{
  "image_size": 48,
  "crop_scale_min": 1,
  "experts_per_token": 1,
  "one_sided": true,
  "sam_rho": 0.05
}
Rows from block 3 of a small multi-label image tagger, named by matrix and row number. Rows with one number within an expert belong to one neuron, the router's apart. Each number is 500 + 25 x the weight over its row's rms, rounded and kept within 0 to 999. All counts start at 0. Numbers have three digits each.
Before each expert's rows are labels from the 100 images, of 14976, where the router gives the expert most weight on average: "colour at peak" is the nearest of a few named colours to the mean colour under the peak; "strongest on" is what is common among them. Only what is clearly more common there than usual is listed. The data: photos of arthropod specimens (BIOSCAN-5M). In brackets: how many of the 100.
# router: router (model.blocks.3.mlp.router.weight, 8x160, trained with AdamW), inputs 0-159
# up: expert up (model.blocks.3.mlp.up, 8x32x160), inputs 0-159
# down: expert down (model.blocks.3.mlp.down, 8x160x32, transposed), outputs 0-159

# expert 3
colour at peak: pink (93)
strongest on: order Lepidoptera (28)
router.3:528444506494496516516507480525469517506454517500554474495477503501494476505484524454530475527512499507503516540466514461488510503477504536487495526472510494488506524515516504476506479502466486517540526483505515480507468472537479499494471511480489487536533473461508473472431520538439504494553517494492499497494507484491518508457523475499489505475473509511458485497525506519540529488508529468542536463460438488501490511521459472545520463518503475506485488505456474557495521515531476
up.0:515494511469493507557487499435494457488491504436484480489492465495501508477516513503504530503498498459506483439498509484505472466532488502507498479495505512533501523484522515494477521495547444537516483534474498502510504520522509479511512479451514503488506469529494534522519479508508528527467462499476480496493493545554471482497525486523502509562467503536549515529457493491460501527512499493505500535515540508545522505473489513470468502467482551489504484512499528509436459502467524
down.0:522516476501460497492478539485531511500491556480437561462546460460476508489490494502508481500507507466470506494532491528443513536540502480504502487455533467435481529524500519499513458484515504484484503505483493507505452518524475475512545484492509520528498489505530486534514495491492503514473493514478501516494523549517531460495506528526476519503496511487520493464477548480483443490463526488516505524510548529513506523485505540510513514511502478463485521496519474488509463501522437
up.1:485477488505538544512482533496466454515478497473497495561525512500481465526542491454524471528470514520505511544526524481498469462515518506501481507484470512528490467458471511532497537475466501507503498522478510445524527526488528517484460543505468500536485462473519476468507464534502469506538479464458484497475501518472518501463515468465502517514507506488497496492518527494489480524506492487536458477492471490520505543483534517519474505484545501512487531521534471546507528540487460
down.1:509488506529467500501509478481539480549473476537469495518480498527503462500470516452475502524545553518524496497494506474504513526450519492481499472455533476496549476526517522442519470472492509469528479463523499513487515459530518509509521458480534519528495515438488495521504501480511489522467558488475521511505497471465501471507513473476463514482517476492544511495475469503489507469504523544487506472456483534502501546522467487518535512516512483518467495527509505519535502529496543
up.2:461535501461528524462503478501483469468497523503505458518477499530504508493507548427513510487485496441491550458499528505462446496529499505523528497506503505506459525542496500491501504509492463474471504498505539466528514498513459461479544471494548471522493481540513519486528490500493518499481509505500509511480507519508465478499531486491453498511470505532516487512516481502487517522520498476508545544520503521563545507512501514473519522483516494519474485475535495418512496509458508
down.2:516447481473489506471526523498490502538508516467479519478522529496524483496518500496546496495496520537476444530530493503515537540487466482549467524491505516515496506506515513495486459464492510456521545469510465502516494471494461512504468478480487487491533501478466499549513514483446479497534527512493488428498465486505530484494500509521485512516526496523477475507499474477540475447495524482470482466486519479503460537484535497471529486486495483502531553477521474477542495525558510
up.3:477505570495507530513499493441512508481457519535514513504499475513519515479481503482466511490496479480508556495511513495514477474484489525473507497494468502482526503541508493523511542471524467461555513505482514465467506513501455525473538513505523517486484471490498485515460546523504509507523538459533477486502479478454469515524526493487477507476542459538486524448502514474538527476549493543531503496533510476534515456526453497525544490505483493473511501478477511497471508509491456
down.3:502493530480479508508501494494507498484488485501472515481467474485483504528435469525477494513452479466530499521513502519514514523512496505476494518536476479494510513517480478511519502515496520523498496517515504496495545518471535526439518512522509485509488533488543524481475503506485531487533497491510491543483558441529500490546518530511530409429497519522507542477513527513486528478509507460525499506492497472477492466474511507542520510519480425462478471495488526505511537465522490
up.4:478511510472499493505466463453511482487508479496511479487536456506567515490514520513457507496489513453495515479515508521539504483489516479501493509549504477530445513539479521521483528504464461512485471513522493478497489515515485463469513498496524478535468504530495465486513489502503534549488525526483507514474541556505514481524541511468527488517527451549529528491476494503484535506472461488457513503493529517506537486459507537480509489481508489443503489523480541453454475517492485
down.4:485458516423512533553482527486502477475480457498495456478512504514518472461483537468483502509509484519511540505513476484498492456509521498496490524479488492523488535502516523503460520497447491546501474508539520505540511512503441493472474498475471450495519499518522478534512479523487505514530503526483512487488509482493539494496493546491515476514492522461522537508456525470509507533472491475498525503507554502497492550450483491563539487528522510485462542494513497475500505518489471
up.5:523537517480476497447467483440531469500518496507472535529550488511498529529513512524475512493487516486503470495529478519499472485483487475533486477539492520482491496538514481503456519494495480546462451492455505490509506514472493483511513479466517528523476502524494480527560496505547477497483467534487499491514478519514506476512547497481517505538518485517558501456468542497457487457494458540479508533549528523512472508470511538455495540499502511472504508468510512508475485487492490
down.5:487520512504467462514467470526535482493504470505465500460539488505513510500493477496463501486444498474493488505451500510521491469493493519444492472521479500530530548492527490502474442524481521479561456533522511533490497486500487502483528513513482507512497509541513471456496478519494537488510505497456507523482502434472484501558523473507511541484488465517484524502508549497507517465514455500509517471488459504499544512481482507507542501556487466503494461502544526485515524513525514
up.6:480480486512482515524477469522485467503467508502466469523510505484486517518500488455500496506434506523487483492489499538490502506481483532489483510495523506562523497509488470517496461508460465490523481535531516501485489516537529498483490521506508505524487496483532483481487469510469543510495512510460501523496499509547494460530519487505501504502446492458495488561517516497568485500514472454554529519463457511514578536471503527488482481497508457549495524541468514491502518538508470
down.6:502485496528471492528476477516493445508459518495500480567451485517521514497509509506523492529498466490489518517512506514480478491474463485484476481530536523530471468494475555502514501503497492458493474481488495500500445476540522499501534536506554532461467510500506479478467504531497479540443510498504471535490539518509476515479514516489467531541503473501499527480529510479491528571473522527492511482522498555516513520497477499503470497496513498513453504566475511473502472493461484
up.7:526472460460505542514499527510485506488503491482496543501554502514501460514550494500487489530484516493486503534515479493494540526474487502490495473527491504514486484435431477514473491549495488531493492533481490521487475521470498515516443523484470500513478527458498452508507517455510463531539495487502498485544522499513543505515507508500544471516518468505518523496490508543485518515479496490488491479495481490552474507432539506538457516496539473515493521498472457508455532521513494
down.7:505497429497556538514521570479524466509493499494461526501493541483498523482505484476507474497514514518494467513508539525465492502476505473457515488486501488498464492503539483466454477495537524530480469529492527496466513502509546507524537524472500492497451508480523499471500512482520482510552515522502533488501548447492504465481468536506511525520505514466510474503486514498486470508487526490511500525479536483495479482513507485544493474525496484526442529464549516529517506446531491
up.8:498504475515493527490486452507449459516525568461499475512516514506497482534529488478498496561459528512511497528499505466484519467511537506493451505506495519509505510488494505529470454447497504466525469533503531467470481510497502502536463519487488511537485467496535469486503455494510500506505489512421496490493509494524509501502518481497532502516486466479491480528539512535532507502509490443509516494444459533517531515484514536525447497500524486524524517540465493460475506515510494
down.8:524511510519456483515502504554476493538456482501486475491482490497489536439459487482503537463503486569502525499531515483491529496429506473496479508500527500479476445507536510481513488483497525496501511457519481523494494484535472495509509509547513549445491549496485486550482494502504489539437500521546503503517488502498521509478511525476480527504512493488533482475510453481493493521502536526473490489480519551464471507527460461507484529485472497484520507537520490514517476503522499
up.9:531460519454488533487513486507464483495480511491504476533502497502500514521498478534485474518515524486503529481518494525480518521457506470482529520523467440502529539535478483497526497512444499509549509491509521470515495501494514484503495508490422480573504468478506484461462518521486528497552552503477532514493562538462489483498467490501545482464475533464476543491515518508501511503475486512513502497501503470476447493507533487498546475491495503520493506494495469521510522519538472
down.9:505494507444469479529539490496497507480474442478464499463498518517546498485490502510498530525521499487524473525495486498476540526498486500480489506489509488530480501525493501515483484467506476531510518551517529546506528503488456535505503495537530462467503514476513473531477439505503576533467483481497526523501467523499520517513469549532506496482487497555503494474490495428526485513499498524505541470495485500468496481519521534511487487518499468475460518474501538505535461502465461
up.10:520530508500520466474520456496486474545487522485525468473465554540463543486489534517483484517504453501464498501501500447507527488509522549476468505479518532471480493468514512472510476468510466455517495528536470517488502495537549509519483519497478484500527516529450491509498471498514478493494533560480497494496534466483511527472507527538473545531533472505471502523509497496475552520471509467512492454532514499499551500499503487501485528470462485518496504516503502477478453491492513
down.10:520480485500482464585488538513480519472527514470519475497508493462501524486518520520512513488510483440493497483525462496489521479507523510489525530525509483501460496473523486521504492503506451508452500513487494503509487526525529460489480511491485510507482498513515522498545469458543510474488502520496477530475548516512510505537498509512521486507458461548526525474481499543485503497478504468515474519514528533485486489443477546499441548498523524487518488520480430500465459504475533
up.11:490520514534514516456483520504510499534543504509472514502491528457454507498510453515472481510456506504508501512507509509487491511503526527496444482535500500487510472461478474532500471501511519482518441516530525528470492499500520536502521491515489552483476554478523511491495516490536476502472512521509482484502491464450486492512528505488490497498546486486510505506526512477494523495518476525493517484459448494473551480462494533524469516533465435548579465516512545521525485493500524
down.11:519496526496492471479455463508520507504493477489452523529500491462485518457483446491553525530456524507513531514527468527515488470531484553508484473557517503476472530516504488531498462467520448513516508528476468494487501487496493506503513442513499497504516506547544467505499533506569516490450455521500468483507468511489512454508514468504516514520493486483474519503534541492528492473503444510534520515501481474495486447510494528494488514511503488518514480475482535494476482472498509
up.12:521482513436464503507513527493591521520471506478500546460539496448522514495497512515517473481506509458461515458475480497494516499515474522544525502465511498466536493556482480503506483552503456447484506525508504519485502462491483483492482506461511483493524455507474513535505523486536480475504512519489485430529546492515560472522541518526475499517486493479489466490490509479513510480482500521507521470541503528515497512482496517495521520519510504497473479509516498489475480528486482
down.12:462519521498515432518469487522489524527509501509499502513494488497495513422529477491521491493492497525489488480521522513497466452493551524498537501485510487494511443451498549503495512476498518549495493541473484472446502499511512493502503530520492503474452507516491502497486482514531491516547530471507539496504484448485493523495498564491517471499531527510520490527461483514482515517496519545509473527496509518500470504521540491516425515533462490546518516531503474504482470497537470

# expert 7
colour at peak: pink (89)
strongest on: order Hemiptera (41); order Psocodea (25)
router.7:490496517481456448513483545541487519506529486502487533514529545512528515480561499489515516525485514473485497485503473520490523502537484498550523555498529515508496500497477522491533480538470492488475514489513470485547514461503453458482473465539452514482488495522468514496539505507481468457520515450537497522502521536463528476517493512498494459499499494499510494485543547470487515489494503526494464502555486497516497525463540487478522512518507503520489511523494447542458517501482475
up.0:456542544523494477508496466502469494502502540510491506591473494542500536482520476490497502535433495466469523520535488498461493478487501511532492512555479502483532471556490531546531498491509471453505496472514486476483493513493528526507488505497505538503498484510476478521486483524480497477489531475505446519481503511459483530514513488479484496509479459512491471504545508512530565504523494523504483472504502502572524474518503502509502528498455493512526482532494487501478480487510478
down.0:497515519505478482520509501522511510497502511514492522520514541462475531540554514485489482529491501519456510506504475467481503509498457479514529517477514528517524466507481551476515474535489468458486485525499485534502495545496504511464450498521557520524521510501478506443496452490454528443488470483474501513490442482488504514509507520486486524470496481545472470523508478504472523499496494503497470477533488549534526484509540470526515534489442523535546485490511499476453529484497503
up.1:514538509503493451481489469523507475478503502471449522477451509527482532486488494489497465484508464504498531513511472508480481496507520484483453483494513535477470470482490464485501470489556463495527486541535497522488494505532553512456512526470478451542489533512505504485507504481510532505473525538498482543531519461492490491545524491525517516538488520494477511523547524518503533502467486480536505495493502511511543478464470501540498500510540437529525453495531508461473513495495529
down.1:513523514534478491487462503514497475515479485517463520512492511484503486474497504493536542463496533473502472513460525512460510508485559539490540471463484498509541523476514500486521502486481496507483469489499456539491456461530544490539506484493477529530533535448491500543504507486502485508547494472470521491517522502493533485518553500503484519483463485457523465487478499522505486503480499532483485492453529496529482495524486504501470488569541496535488469546528518508542461525498469
up.2:479487462510509501513462488515494462457527496496511490492503490549483470532488503512449541517469572522548508523495530495548499498488538461481494530514500489555507469513498505516463526520503510554501492478487487483507526523498500476511500477457494507514470522492527515516526464469495514531494521501500496506488496548541479484499474458479519441525472489510578504523480478519530518535482477491446516502475511483493472506472493507434469484482519509482520510505525505525521513487534519
down.2:490505515499431510533532565505484467488525457465512490497525523497524536568500461528505475502460474518521489470560468522527538485533499463528487535540519537545482489489478503488500512510457498528503534507535451513515502504510486508467472499509509487505476496535510507522500470521499512484498463502469525465511514497483486514512522498540548475487494511534462513507473506526515537490482469503498472472561478535469492479496493506487538501494467495486470501498494463460479512492486519
up.3:462483484491518475497496516550494513507492466532507528504521526546488492485526532490520485512545487539504553493514505432499509510500468478506489499457490550496506433531473504468501508515480521521465511502500486548512543494511502489470494473494492487515496541489484470486535507471502454503496489474551501504518463524501550478497460531491470490491540494470515462503487485489450521488499508522464471500505505543498503536468503484501478543469530502584468526516506494524503523515488510
down.3:513521518500490465466497475495496528518454461474466480438478468490498514514477475515548464517491519507482506518495474492491528516535462526517509492507468503504552534520481477537490539517470489522524493516514493493522476538484511515506445530520475480499562480493504516538468492470502543479503504471464510485493516498502499475503498465503521497487474506535514509571526497505514528504466522543541466513461516448510477512458508506527518493556475473521508477512472496499512524495509441
up.4:511476538497467482504478512509483507486495497481489523483471495479472545514506522476546526484519511523468562530480498533493510490522487467507510496485558503453458503531504477493513445502479476498485500509500493475572463471505491477469495479479510474514514511522497484533518535530513528494543556535518535496530524475479475461525504496535480515484508554479474517520533523479526485461548496492512539520502513494490463515523508499459515493458536484521456502468481492477478513508517453
down.4:469543482468511518492489480505488497509507521511476518481566489472493489493477477506460460523468495474489503476521477472511455476477491474523485520496476480510544490470486460504539491544524500519569503531530500471534493548507460516486510512500493474497491448500520501473521498500487561500523511514487531513509513491487462528515489471511529500467462531508490438493512522472493486518512474486535497489486521461542502500524512498557545444550517486478511511456505535508479520488482499
up.5:519511557492469528497515489471478512550438511518515485537473478465522519534498448460538474511514486520491537470565503533507536504454479507503489469537482491532505468520509516505521520467460489498497474494532479503489454512496479500459489500538504497507523518517502455470453505523496502505480514513515506459529491470431502508539521487480498530464507466513474508490545467500501527471504490502488498515499499558513538487499498519491497525448484498541500489514489506484465472527492488
down.5:495484487515514439503534547532499510466528500487504472500486497489449500519486479512519478509529476566524511469488473496558504509526501451472517551513522519523483497493516496514554499535498502538535507533487499505486494500491495529487494444515530486486458507549506493483493497529509520482486471484530485503525478510464510512494435477504506466513489484522504531488469494504525506471540451511502523473521509478431499473502492461515514481484532495534498496524502456484473497453548526
up.6:486506517538488499473503497490480523548495524508495490550447481512511469518481516506521494520526546526464508545510511507481518482474473514520470531484507483480518504492516542465523484464473488459499506461531505485522508511522516479501505464492513508517536486493472505479450478541483496511477538504474484490479478526464478511477455495490505561439517512492483450525545449491539479507522504475481507509495506479501531446568473496532531481488523477525523502490460512452528496493496515
down.6:488485510480479493490445497520479449471514564517520482547512488511497524497492509503527540460491519499489490461474482555492500458505524499497496495503532496496529464484517460490471470509490515482482530497469520475514495467540509526504548516501533508530505490494508524517509511453544479469519506528509530515520519456515504482570514493484492512514501473469485477536527535489516490493497435509496479509479519553489486544490479533474526514549498514483457480496448486514454500496456494
up.7:522512522503463485481503480471480487547504496464454503515525518502501547501512431507499453529471480511520529474551467538513509495492501478506497529547520526515467503514489474526511466509496449490511484515530475522455505515481512490481496540504476478533460533525513497474514480454524508494479501506507491500530519467476504509577508474518554486535534487522483515506564530512479523469454468512511494482501494531510524453463504525514474541479500474517515484512498494483469492502476492
down.7:488470468501496545502503447496531487465531530490515516478545566542502516496444494527505493496487476508537536514502490533525444476497492536454459452521469515504478486489495480532456491503534497473557489510494534492450541488493508541495498510486472487544446499519557494490471480523487481506489472513509478517501497502499525510479468500526502513515489521534493505457526519485516483483496512457526533521527502498501503503510502505508500470475489486464533464509528493448530522486501532
up.8:557440542498477513556524501501504520496458514495509503466508465466520496532477452532524485479477542551520528492493490514515493484446489461502476472569518490493499514534507484509507496490476494515489499484514503500501436486489449497481495529535494482480487478513519478529491545490521523506493481517521535463518499479498470475503503446547501513508498535502478540496486494489534467463515500503493502504498541522462489486525519511439525486449497513467460524511500504508495494491543488
down.8:487506522499511481513502520450493482543460497504501498517493503450468499455495480448509483486509477512460475497484499557473499486504516466551510556484520500519497530511543514507542494502472525492462450476527474470517469486504528489514532491505514532482503506470458499513516527485533483510530506451517536465498506501503461467512517508490498532474483486454549464516524492499537465515513464511510505500458527507536458485584493498524505520493513485528502499496491514556476487520493486
up.9:466452485486509528488489486495519511531464496534530471456546518459520447498478497488504495510523524527545496527494528477512504508465484503502511537483482456529498506511503491536482509523453551492504498453493564501528478479490438505508508497511512501496505480473546492501535512500501498516517499500504522469471499543512501468464471512469481476483527539494537502488447524447490446490512503516475507502493479502480482540500520513513508479526524498460468524503501520493580515540486481
down.9:510526460493534507495474477435470488488506475505498465506498497493495506487533508538483497483521476467491546516519555537494500514494496533494515515475534494488479519519487500525455502508524495524513481503479503505469519523532488461486478484473486521510530481554492495501514509495494471510486492506467492515503464505521493480495442516477502456521511518538511518506500513528492476476466474507535538538521514518521531467483462526517474500512449489495585483437558494491470520437469513
up.10:505563515491523503461519440486453501473518484495519495518484511550532497487511537547510487521568485506474491489523518457478502505519501518506511489509429490493470499495494524492498519446498457508491501512490510464513571510498535470522496485490504476492489483508465487539478490549484498504499487487494486460498497498491551530482505475504541515502545503528497471502489470524471509499515497519482492501491536490535528454546517486505487503462510514490503505452520500421500486515459513
down.10:498464534517515467505478515495520528548468524512510540501488549509461520452509501491527496497514484509480507470497518471415498531479483497481521458469465460445548461489513501464528508454502496491493532517478511521484508495495502521482558500486548502517525512479483494500502504471526507499501548511510516479475520489506504505486534529466501543486499480438434467493516511516504491499525482516496494505450528485521463513490504517499526492520466493491481513515534499560529508525529481
up.11:531466503500485482527487493483493477486513503489490513487504483469457552508491477512499500462470469509518553507505505527513496454546508532478486439542508510454473500491499429526482489502529442529495478542495507520507480512501503498463501521486499481519479526518507483515510535488544539502491489518494494500532495480489518468547525483527504512531524498542487536498528530509484513496511487475551562502511479525487503455460463525483442498463524503494496473479508518451468479487465491
down.11:498493516548502503507468535521465532534478519535555483544489483497497520506543526534538519510535544483482510515533543505473527485508480501493504465523504443522490511496517504481472526475493496481476512475453509481509471518503513497509529498519523540499515521508453482473493505498510457473483507519444507464456522515519473553450521456486472506521518475519468532513537495506485480496529485530479503498530477502450474472511483522504487540486460476507490527472465484507525504463457506
up.12:501456443514486481470503491493521489500478522500492500464498513475496474558482485454523470502512505534521526550522502513567522506468504494505445520454493541512433468482509486507482484535496482524497494485539502516501484488525479490471496480468519458509494547527530529489528506489501506508489512552511491475522462487474501474516463500508483506482519519497500489507529509486530535453500503463518531530509486525474498520482464509501502489458561470504478507496508507436535501517466546
down.12:549495449520478544522514485458466485508482502511505478494525465473515469508501518466450494536477470515517482489508496491470472495473494501479526527528503510541454497470491511538500516515493522564491482516503472485449515510491483495480538519481527489466465520484530490454512504458466541482519464494484542461488472507535524512477457506485498500519496440510508503544530498515500536535547481477515512531465542533531485504528519530510479462465485524534501517517497495506526509482506507

# expert 0
colour at peak: white (64)
strongest on: order Hemiptera (39)
router.0:541483475469509505457514503484545508484508498478512529466517563516517510535515470542490444520523513543527477488490479447474520513449485488487492476489488534474516476545500465487480464483500528498508487532492524564472506505473528514512475508473491477565515502481467483521496504475535487527485488486480492481523511492504541520504548446519520498522504518511478476493468514526478519517439532527474503469471463539514493534490545509509483515512524509515489497487542495499477503489529503
up.0:510447540526453497512496502550487490524566517501506521496536506483475494562527472517519531522458552530493528563520478510484542493500480506530478505521468486489528513484483475535517470476470465513481483489488493482496517506476520476489475477524502523544520514488505460552514501490488525509518488465494475496519482503480507480503511449493525475471482511491500501487559492506551511472527478498491538485482463504483497450491499534484454517501540470514488484494468486511491505558514485
down.0:501511515493469496556523488462509542483478486484506534479528471493526505483477481544499490485505492488543525528521498523514503482513546501507537515490516476477489521496453513529473501469511512503456532472522527465452479493473473489499528555467526515475521502501520471499544524485530501523461466497477443467466497528511484512521480495545516506518526522534495556477495498519524433508495521492486479520534510528482515467532449547514506504493527511467512526498465490475471487459512498
up.1:493522566487506529486488495445482489530506526493457500516538463513518551447505514481475522484492486465447519477480490515477454483531492503493489490539516489485454533498514500516520524528550442492543494521494524471540485511495553526526512522521481508497518443476483484532535522485479504477513506494495469497516537498499510505519543462496524525546485489515499511535467512454460469493498483506501496478510527494547519481484516514477542515512500485493501486458460517538491489511488488
down.1:487542509536501493520490484472487491489500559477440475497509471502500543521459493545487464515468511484534527516519543534523474469505524496502455507496517480515493544527491475512475479496486456477560502507462533491470520460472520495506500516511549507533462489499505485483489489499526539535504528512431463497490471505488503473507517475555513476499529522523499520490481504513515487502524487502519499473502566462549491468540491526482495492492470486482515509462515523454500510481510524
up.2:512511520502514468522490473471493502513497476513487480479465500517485534521467477504471510479485443500497580516526499518530511474502552498479471460525535493510464485486501481523513501496499441525505473518531486503485510529534498481457506510498513501518492561542484489536509485503513527513456521521472482513501503504478481496511525484504495536543482533512496521518509505491480536481468489518504538494504496571461532475448457529511469512463489458478490492481565508466487475528471524
down.2:509459513572528516515491537567496527539503487502535482530476454529471527520510533489478520515474508489497516515499468467511498466499490494528487455508537503467493509502529511499477511491453489504453521464506507501509504478490547489502497481555508531487519492473539482501523510470538466461518494505477507553506494485473521506472521510433502517510487445470517489493494486547472521473535491477508461492500502503465484495477500489515471555485493469527496484494492459514492538473538510
up.3:479519515512524466487482491519511487513549493548474500521488496506477536495494482474468502509480456464509534501502493509529491509511527545488493536492548514503488530511508484513526487542533491481497474472514500524485537496517515487488501488516500545460516547543506513518487478500501479480460511481511444575486460493459501503528504541477465504473475492515505505481533524468513527481478494548512476507519484529445518493460449511524505553514474468534521463513542497539492460497471505
down.3:517453528470481481529487499495485514505473503483510496530474498496471529483457499503535497471476455513494492497515508524481447548556471517498479491532482522502466529502495499539515488481458509482518473529503445495525519500552490488463499523543475527508507540515495509514451505490455529455490501490534534456519507502510527485483500508500497491495454490503510521525524502495480528483513486473558520489516532497505490517506523520506501491458403475545490493549508522510498518501467472
up.4:492482466471479504501489566518478499512503460499501495464487532460456466533476461469498501487479546564523492527513513515524517504472531475472498528481495493520545504464495481516480478538478537516515502498496531494466530494495478481497491462518492475526479515515537533468518501490501509528528519490516544501515502475483488462509475523494524463473511535476502491466532516498589480517490494495522533522456479504455475478494505512511541489529507486505471528532501486513521534495557470
down.4:494529520555526507476449473461464477506492543476445485540488495486485500490463531460506519482484530479481468530499524511484495498492537518470463482504529502496463492496495508509487554505522482491564445510521501452481531490506514533518511535517483524501470462502503478533488520512516508511527487496459502527475504492494496493447489479480489529521516510531541461552491536490477540500521511509524500504485518456517509526497497503492479473541526441493478464488510529547519473487480505
up.5:535483537467453508514511516505492517506428474452473509495523478473568517492510504490528500464534508510460466456498492494472500536531491519517472490500472484529453485502501517496489519485519458569478499539496459470494505500498523430451493517480492482499501465468478507486484534498487543501498489504489533467547550496540524478504524492510542535552470502524500473506495476531512472502511488494500505518522502486499482498495497505505504478484521519504475507544457499513461485516476498
down.5:510509509472514480524499514513479484540453495460480499451503496475499543454490477436517438503468478527508494465522533501478452499533505480492521495540489483538464495511529484526487542512464489499474469548477513490516540521482552514501529534522542491446460534465520482500527508484473513499519518525499514457496545483494492526508516521485503467496485479508501477515513519505461539474553467496512506501486512500521498515517486504488471499461468461521517483534495499520536494501536489
up.6:497472536521536479439476484504492524536511501509490506504485498567488492461491512499484474522520486474500527539486504494476478496456503504487467453477513489484484509479498503499538489487490481444553477481539511525554500506507517555507512514526500492504512528489473491490482507507525493521481525493496482519472513498438477518464527476491474530492513558498496515493509547508458556492465502554492507490474453498483500540471509507523497504537486446540513499480559517499516541497484519
down.6:489506489469520506500497486472521456482500532496444516540517525500477542469516510469492452493532440476492504469470499498519475499544476493471512473520502495499501522514531489478494456539532481454501479537495488542478491479549538505527527551497511516481526495499473485503522521519531477478484538514502457518478515489500512496539500499540481530516491489542499535536506536480460524485485466479516504529514528511485516501497454483554474508488495532508529454483491529510470446502458523
up.7:504517468483492488467482535455519468467572506486498513486512529521479513523506457514447491535457474479549494504523479520542487473491525486480497512517508533510500525522492479548475483512555500510528504533477501501429547525480488510518500498515471501527464482539528512497492485492529489484494462478476466532501493489506496493526490492494528468547517487524514548453511554515527483505469475496549497523526488513488493513447503520510484505543492519476515517499537479474467496498485519
down.7:532460514506485516497499469510465441472494485488521472516486523499511491495451492491495519481412471516472497532502473518543495481507497508483439535523558522496467534483484509525481487464534535509545461510519514496540488471508485494469494457494458495548507481547493530521479497511493499491522553526500539563529500485488467500525506496488481506523456481501480513524512497493525504520497503473514500475498481506487496524474534508494527515509454453479492502523555495481497490510534497
up.8:499525496465489482497477538552473527501481456500495515506493491532526474500485563484502522484539525528457518541500505499468508522503460482501529494469518456506505512477487512469492474481470502548479491505502513500519523488523512474523488482523482478537515510477476486517496476510467513539523521488520517514526486500488490470458477539484532516467469544442528487519509471495490478492509492508505525516473490498471502506489512483550536469556514433549461547496462492522510564516513499
down.8:565490505545538456492538474474490495454527490497480480467498489468477484496487469502480515513490489517500522483490455489528503506482506444483458467499532524485504507548510502503541478472537468470524522544513520545522475492485473523521513505443519433558494531525514499503473490511524512515495509530486499526479526519490481477497494450524531502532499527464480527474475481460490518534516487500463526522462463514505527499502525514494503510485476526513484494520490533472501512494504557
up.9:498519480479504504501500507520495514455574509506549495470508521524515461490497514541483519550501521479532496530514512482537515502489524502509502521476488490511501553521489534507458499467494519494476523468454522465487560520487451452531491468509494506496484484506510505562514468514471491496488489520513472463467490521517516509466469510486489458542523493512531521467452488484541478528510500512467462513520482519468442508497531490474498495495481519461513545492527496463499472538515492
down.9:489501523469419466577525519502534501489451505523513491510479494514487545528483497485508484508523525515533494432490477480486513489514517488490484513453533513508448480501474476513491469468506488505507516488495548493454522477499530470452526461476539532483465490532526490503491500500499515509500522442533480468513461474486496488522519520500521474470542475497481515480473512533529519500507486507521469518499505531498541507492472479477542500539537502535514494508503455483485522502488478
up.10:466518490521523461494473490500521520483510507514451496506460481502476520459481488474506483510470481499513504454513504497486463480515500523479547488466525509471497466529530501507503492451525482480530460524518507517482511498542513550517536473455535502520483509523513554479473483479528519511477491417454520544513504467512491474536502488482462527497500499472493479539518485510482523529502489491523527526439514487510547504516487530534504503516483492535522492472518534545500476483452516
down.10:490501516458538504517501457502476516549452515473501447534487517535481458505503516487505466524528472493527549475493496508529513538488522475476491491541492506539475481488510506534495489509450455487510490528505449498503525528497498490440483516491504473510487529522517476545487504455498489511467519508542515455505516531518526516530504481523508511520512479503494474518505502526484574492471493469508482506506482508479512511481494499524460517459481515535512444522459512502466495550451519
up.11:501487533487498511525512486465517505511478492484462505490526507476494531493513420511521481525467499511516524435542492527522519500492538473484523513522493507511533478545502492530516531503513492485512508532493460521435502510480508512484502524482484505500492512486502490471483498470535491465490504482513476480506553509510508505566526470503490501545508481516497539517505508472444509486464482548502461480501514556493482503464511523476464556465464514495510501527522487532465434524486470
down.11:515484498515485481466521523492500486464513518507518504476526481491531490495442486538491511469514575518498487499510540516496492505503466459479516505487488488487511511503514501485475494534521529508478558469476535503536484473466447518527503495475502439492495476506523497504508544506509490522514481559537524482514469513542517446467463490523501492505526546473546497494486484463528476518494515519444471508473504465511464517524501510449465482467551513473484527504506520502538495489524513
up.12:471499546509558544505501522519471515547490549509509503536571493514530478461526496507511473546471491513509478457547504457482483462507489520518527545485428474504538465503486531521498525485473502475513521494471531452479537508465500539502502537513496522463480459464512476470505504504493487481510477447505476482478534532510507547486494502487501495491488462495501500503498498491481478513512496532487445478531499503517490484494533521518483523513485525499521525519477486501511516504475464
down.12:507506513502476514516507478513479514502484506440528514475493545512517527516508497525527447542498453492512483486514502512470504504504437514493506463554473517519488516529515521523505480520470490445505476472543509516521497504470524515515478529490441504522502480498492450513465476517503490464534524487471487473462557525517503538470515476542506506512492535509487543538537524527496513472459517496487484465499525463509480478461539471536447486465481477522500483474508510502506468514490522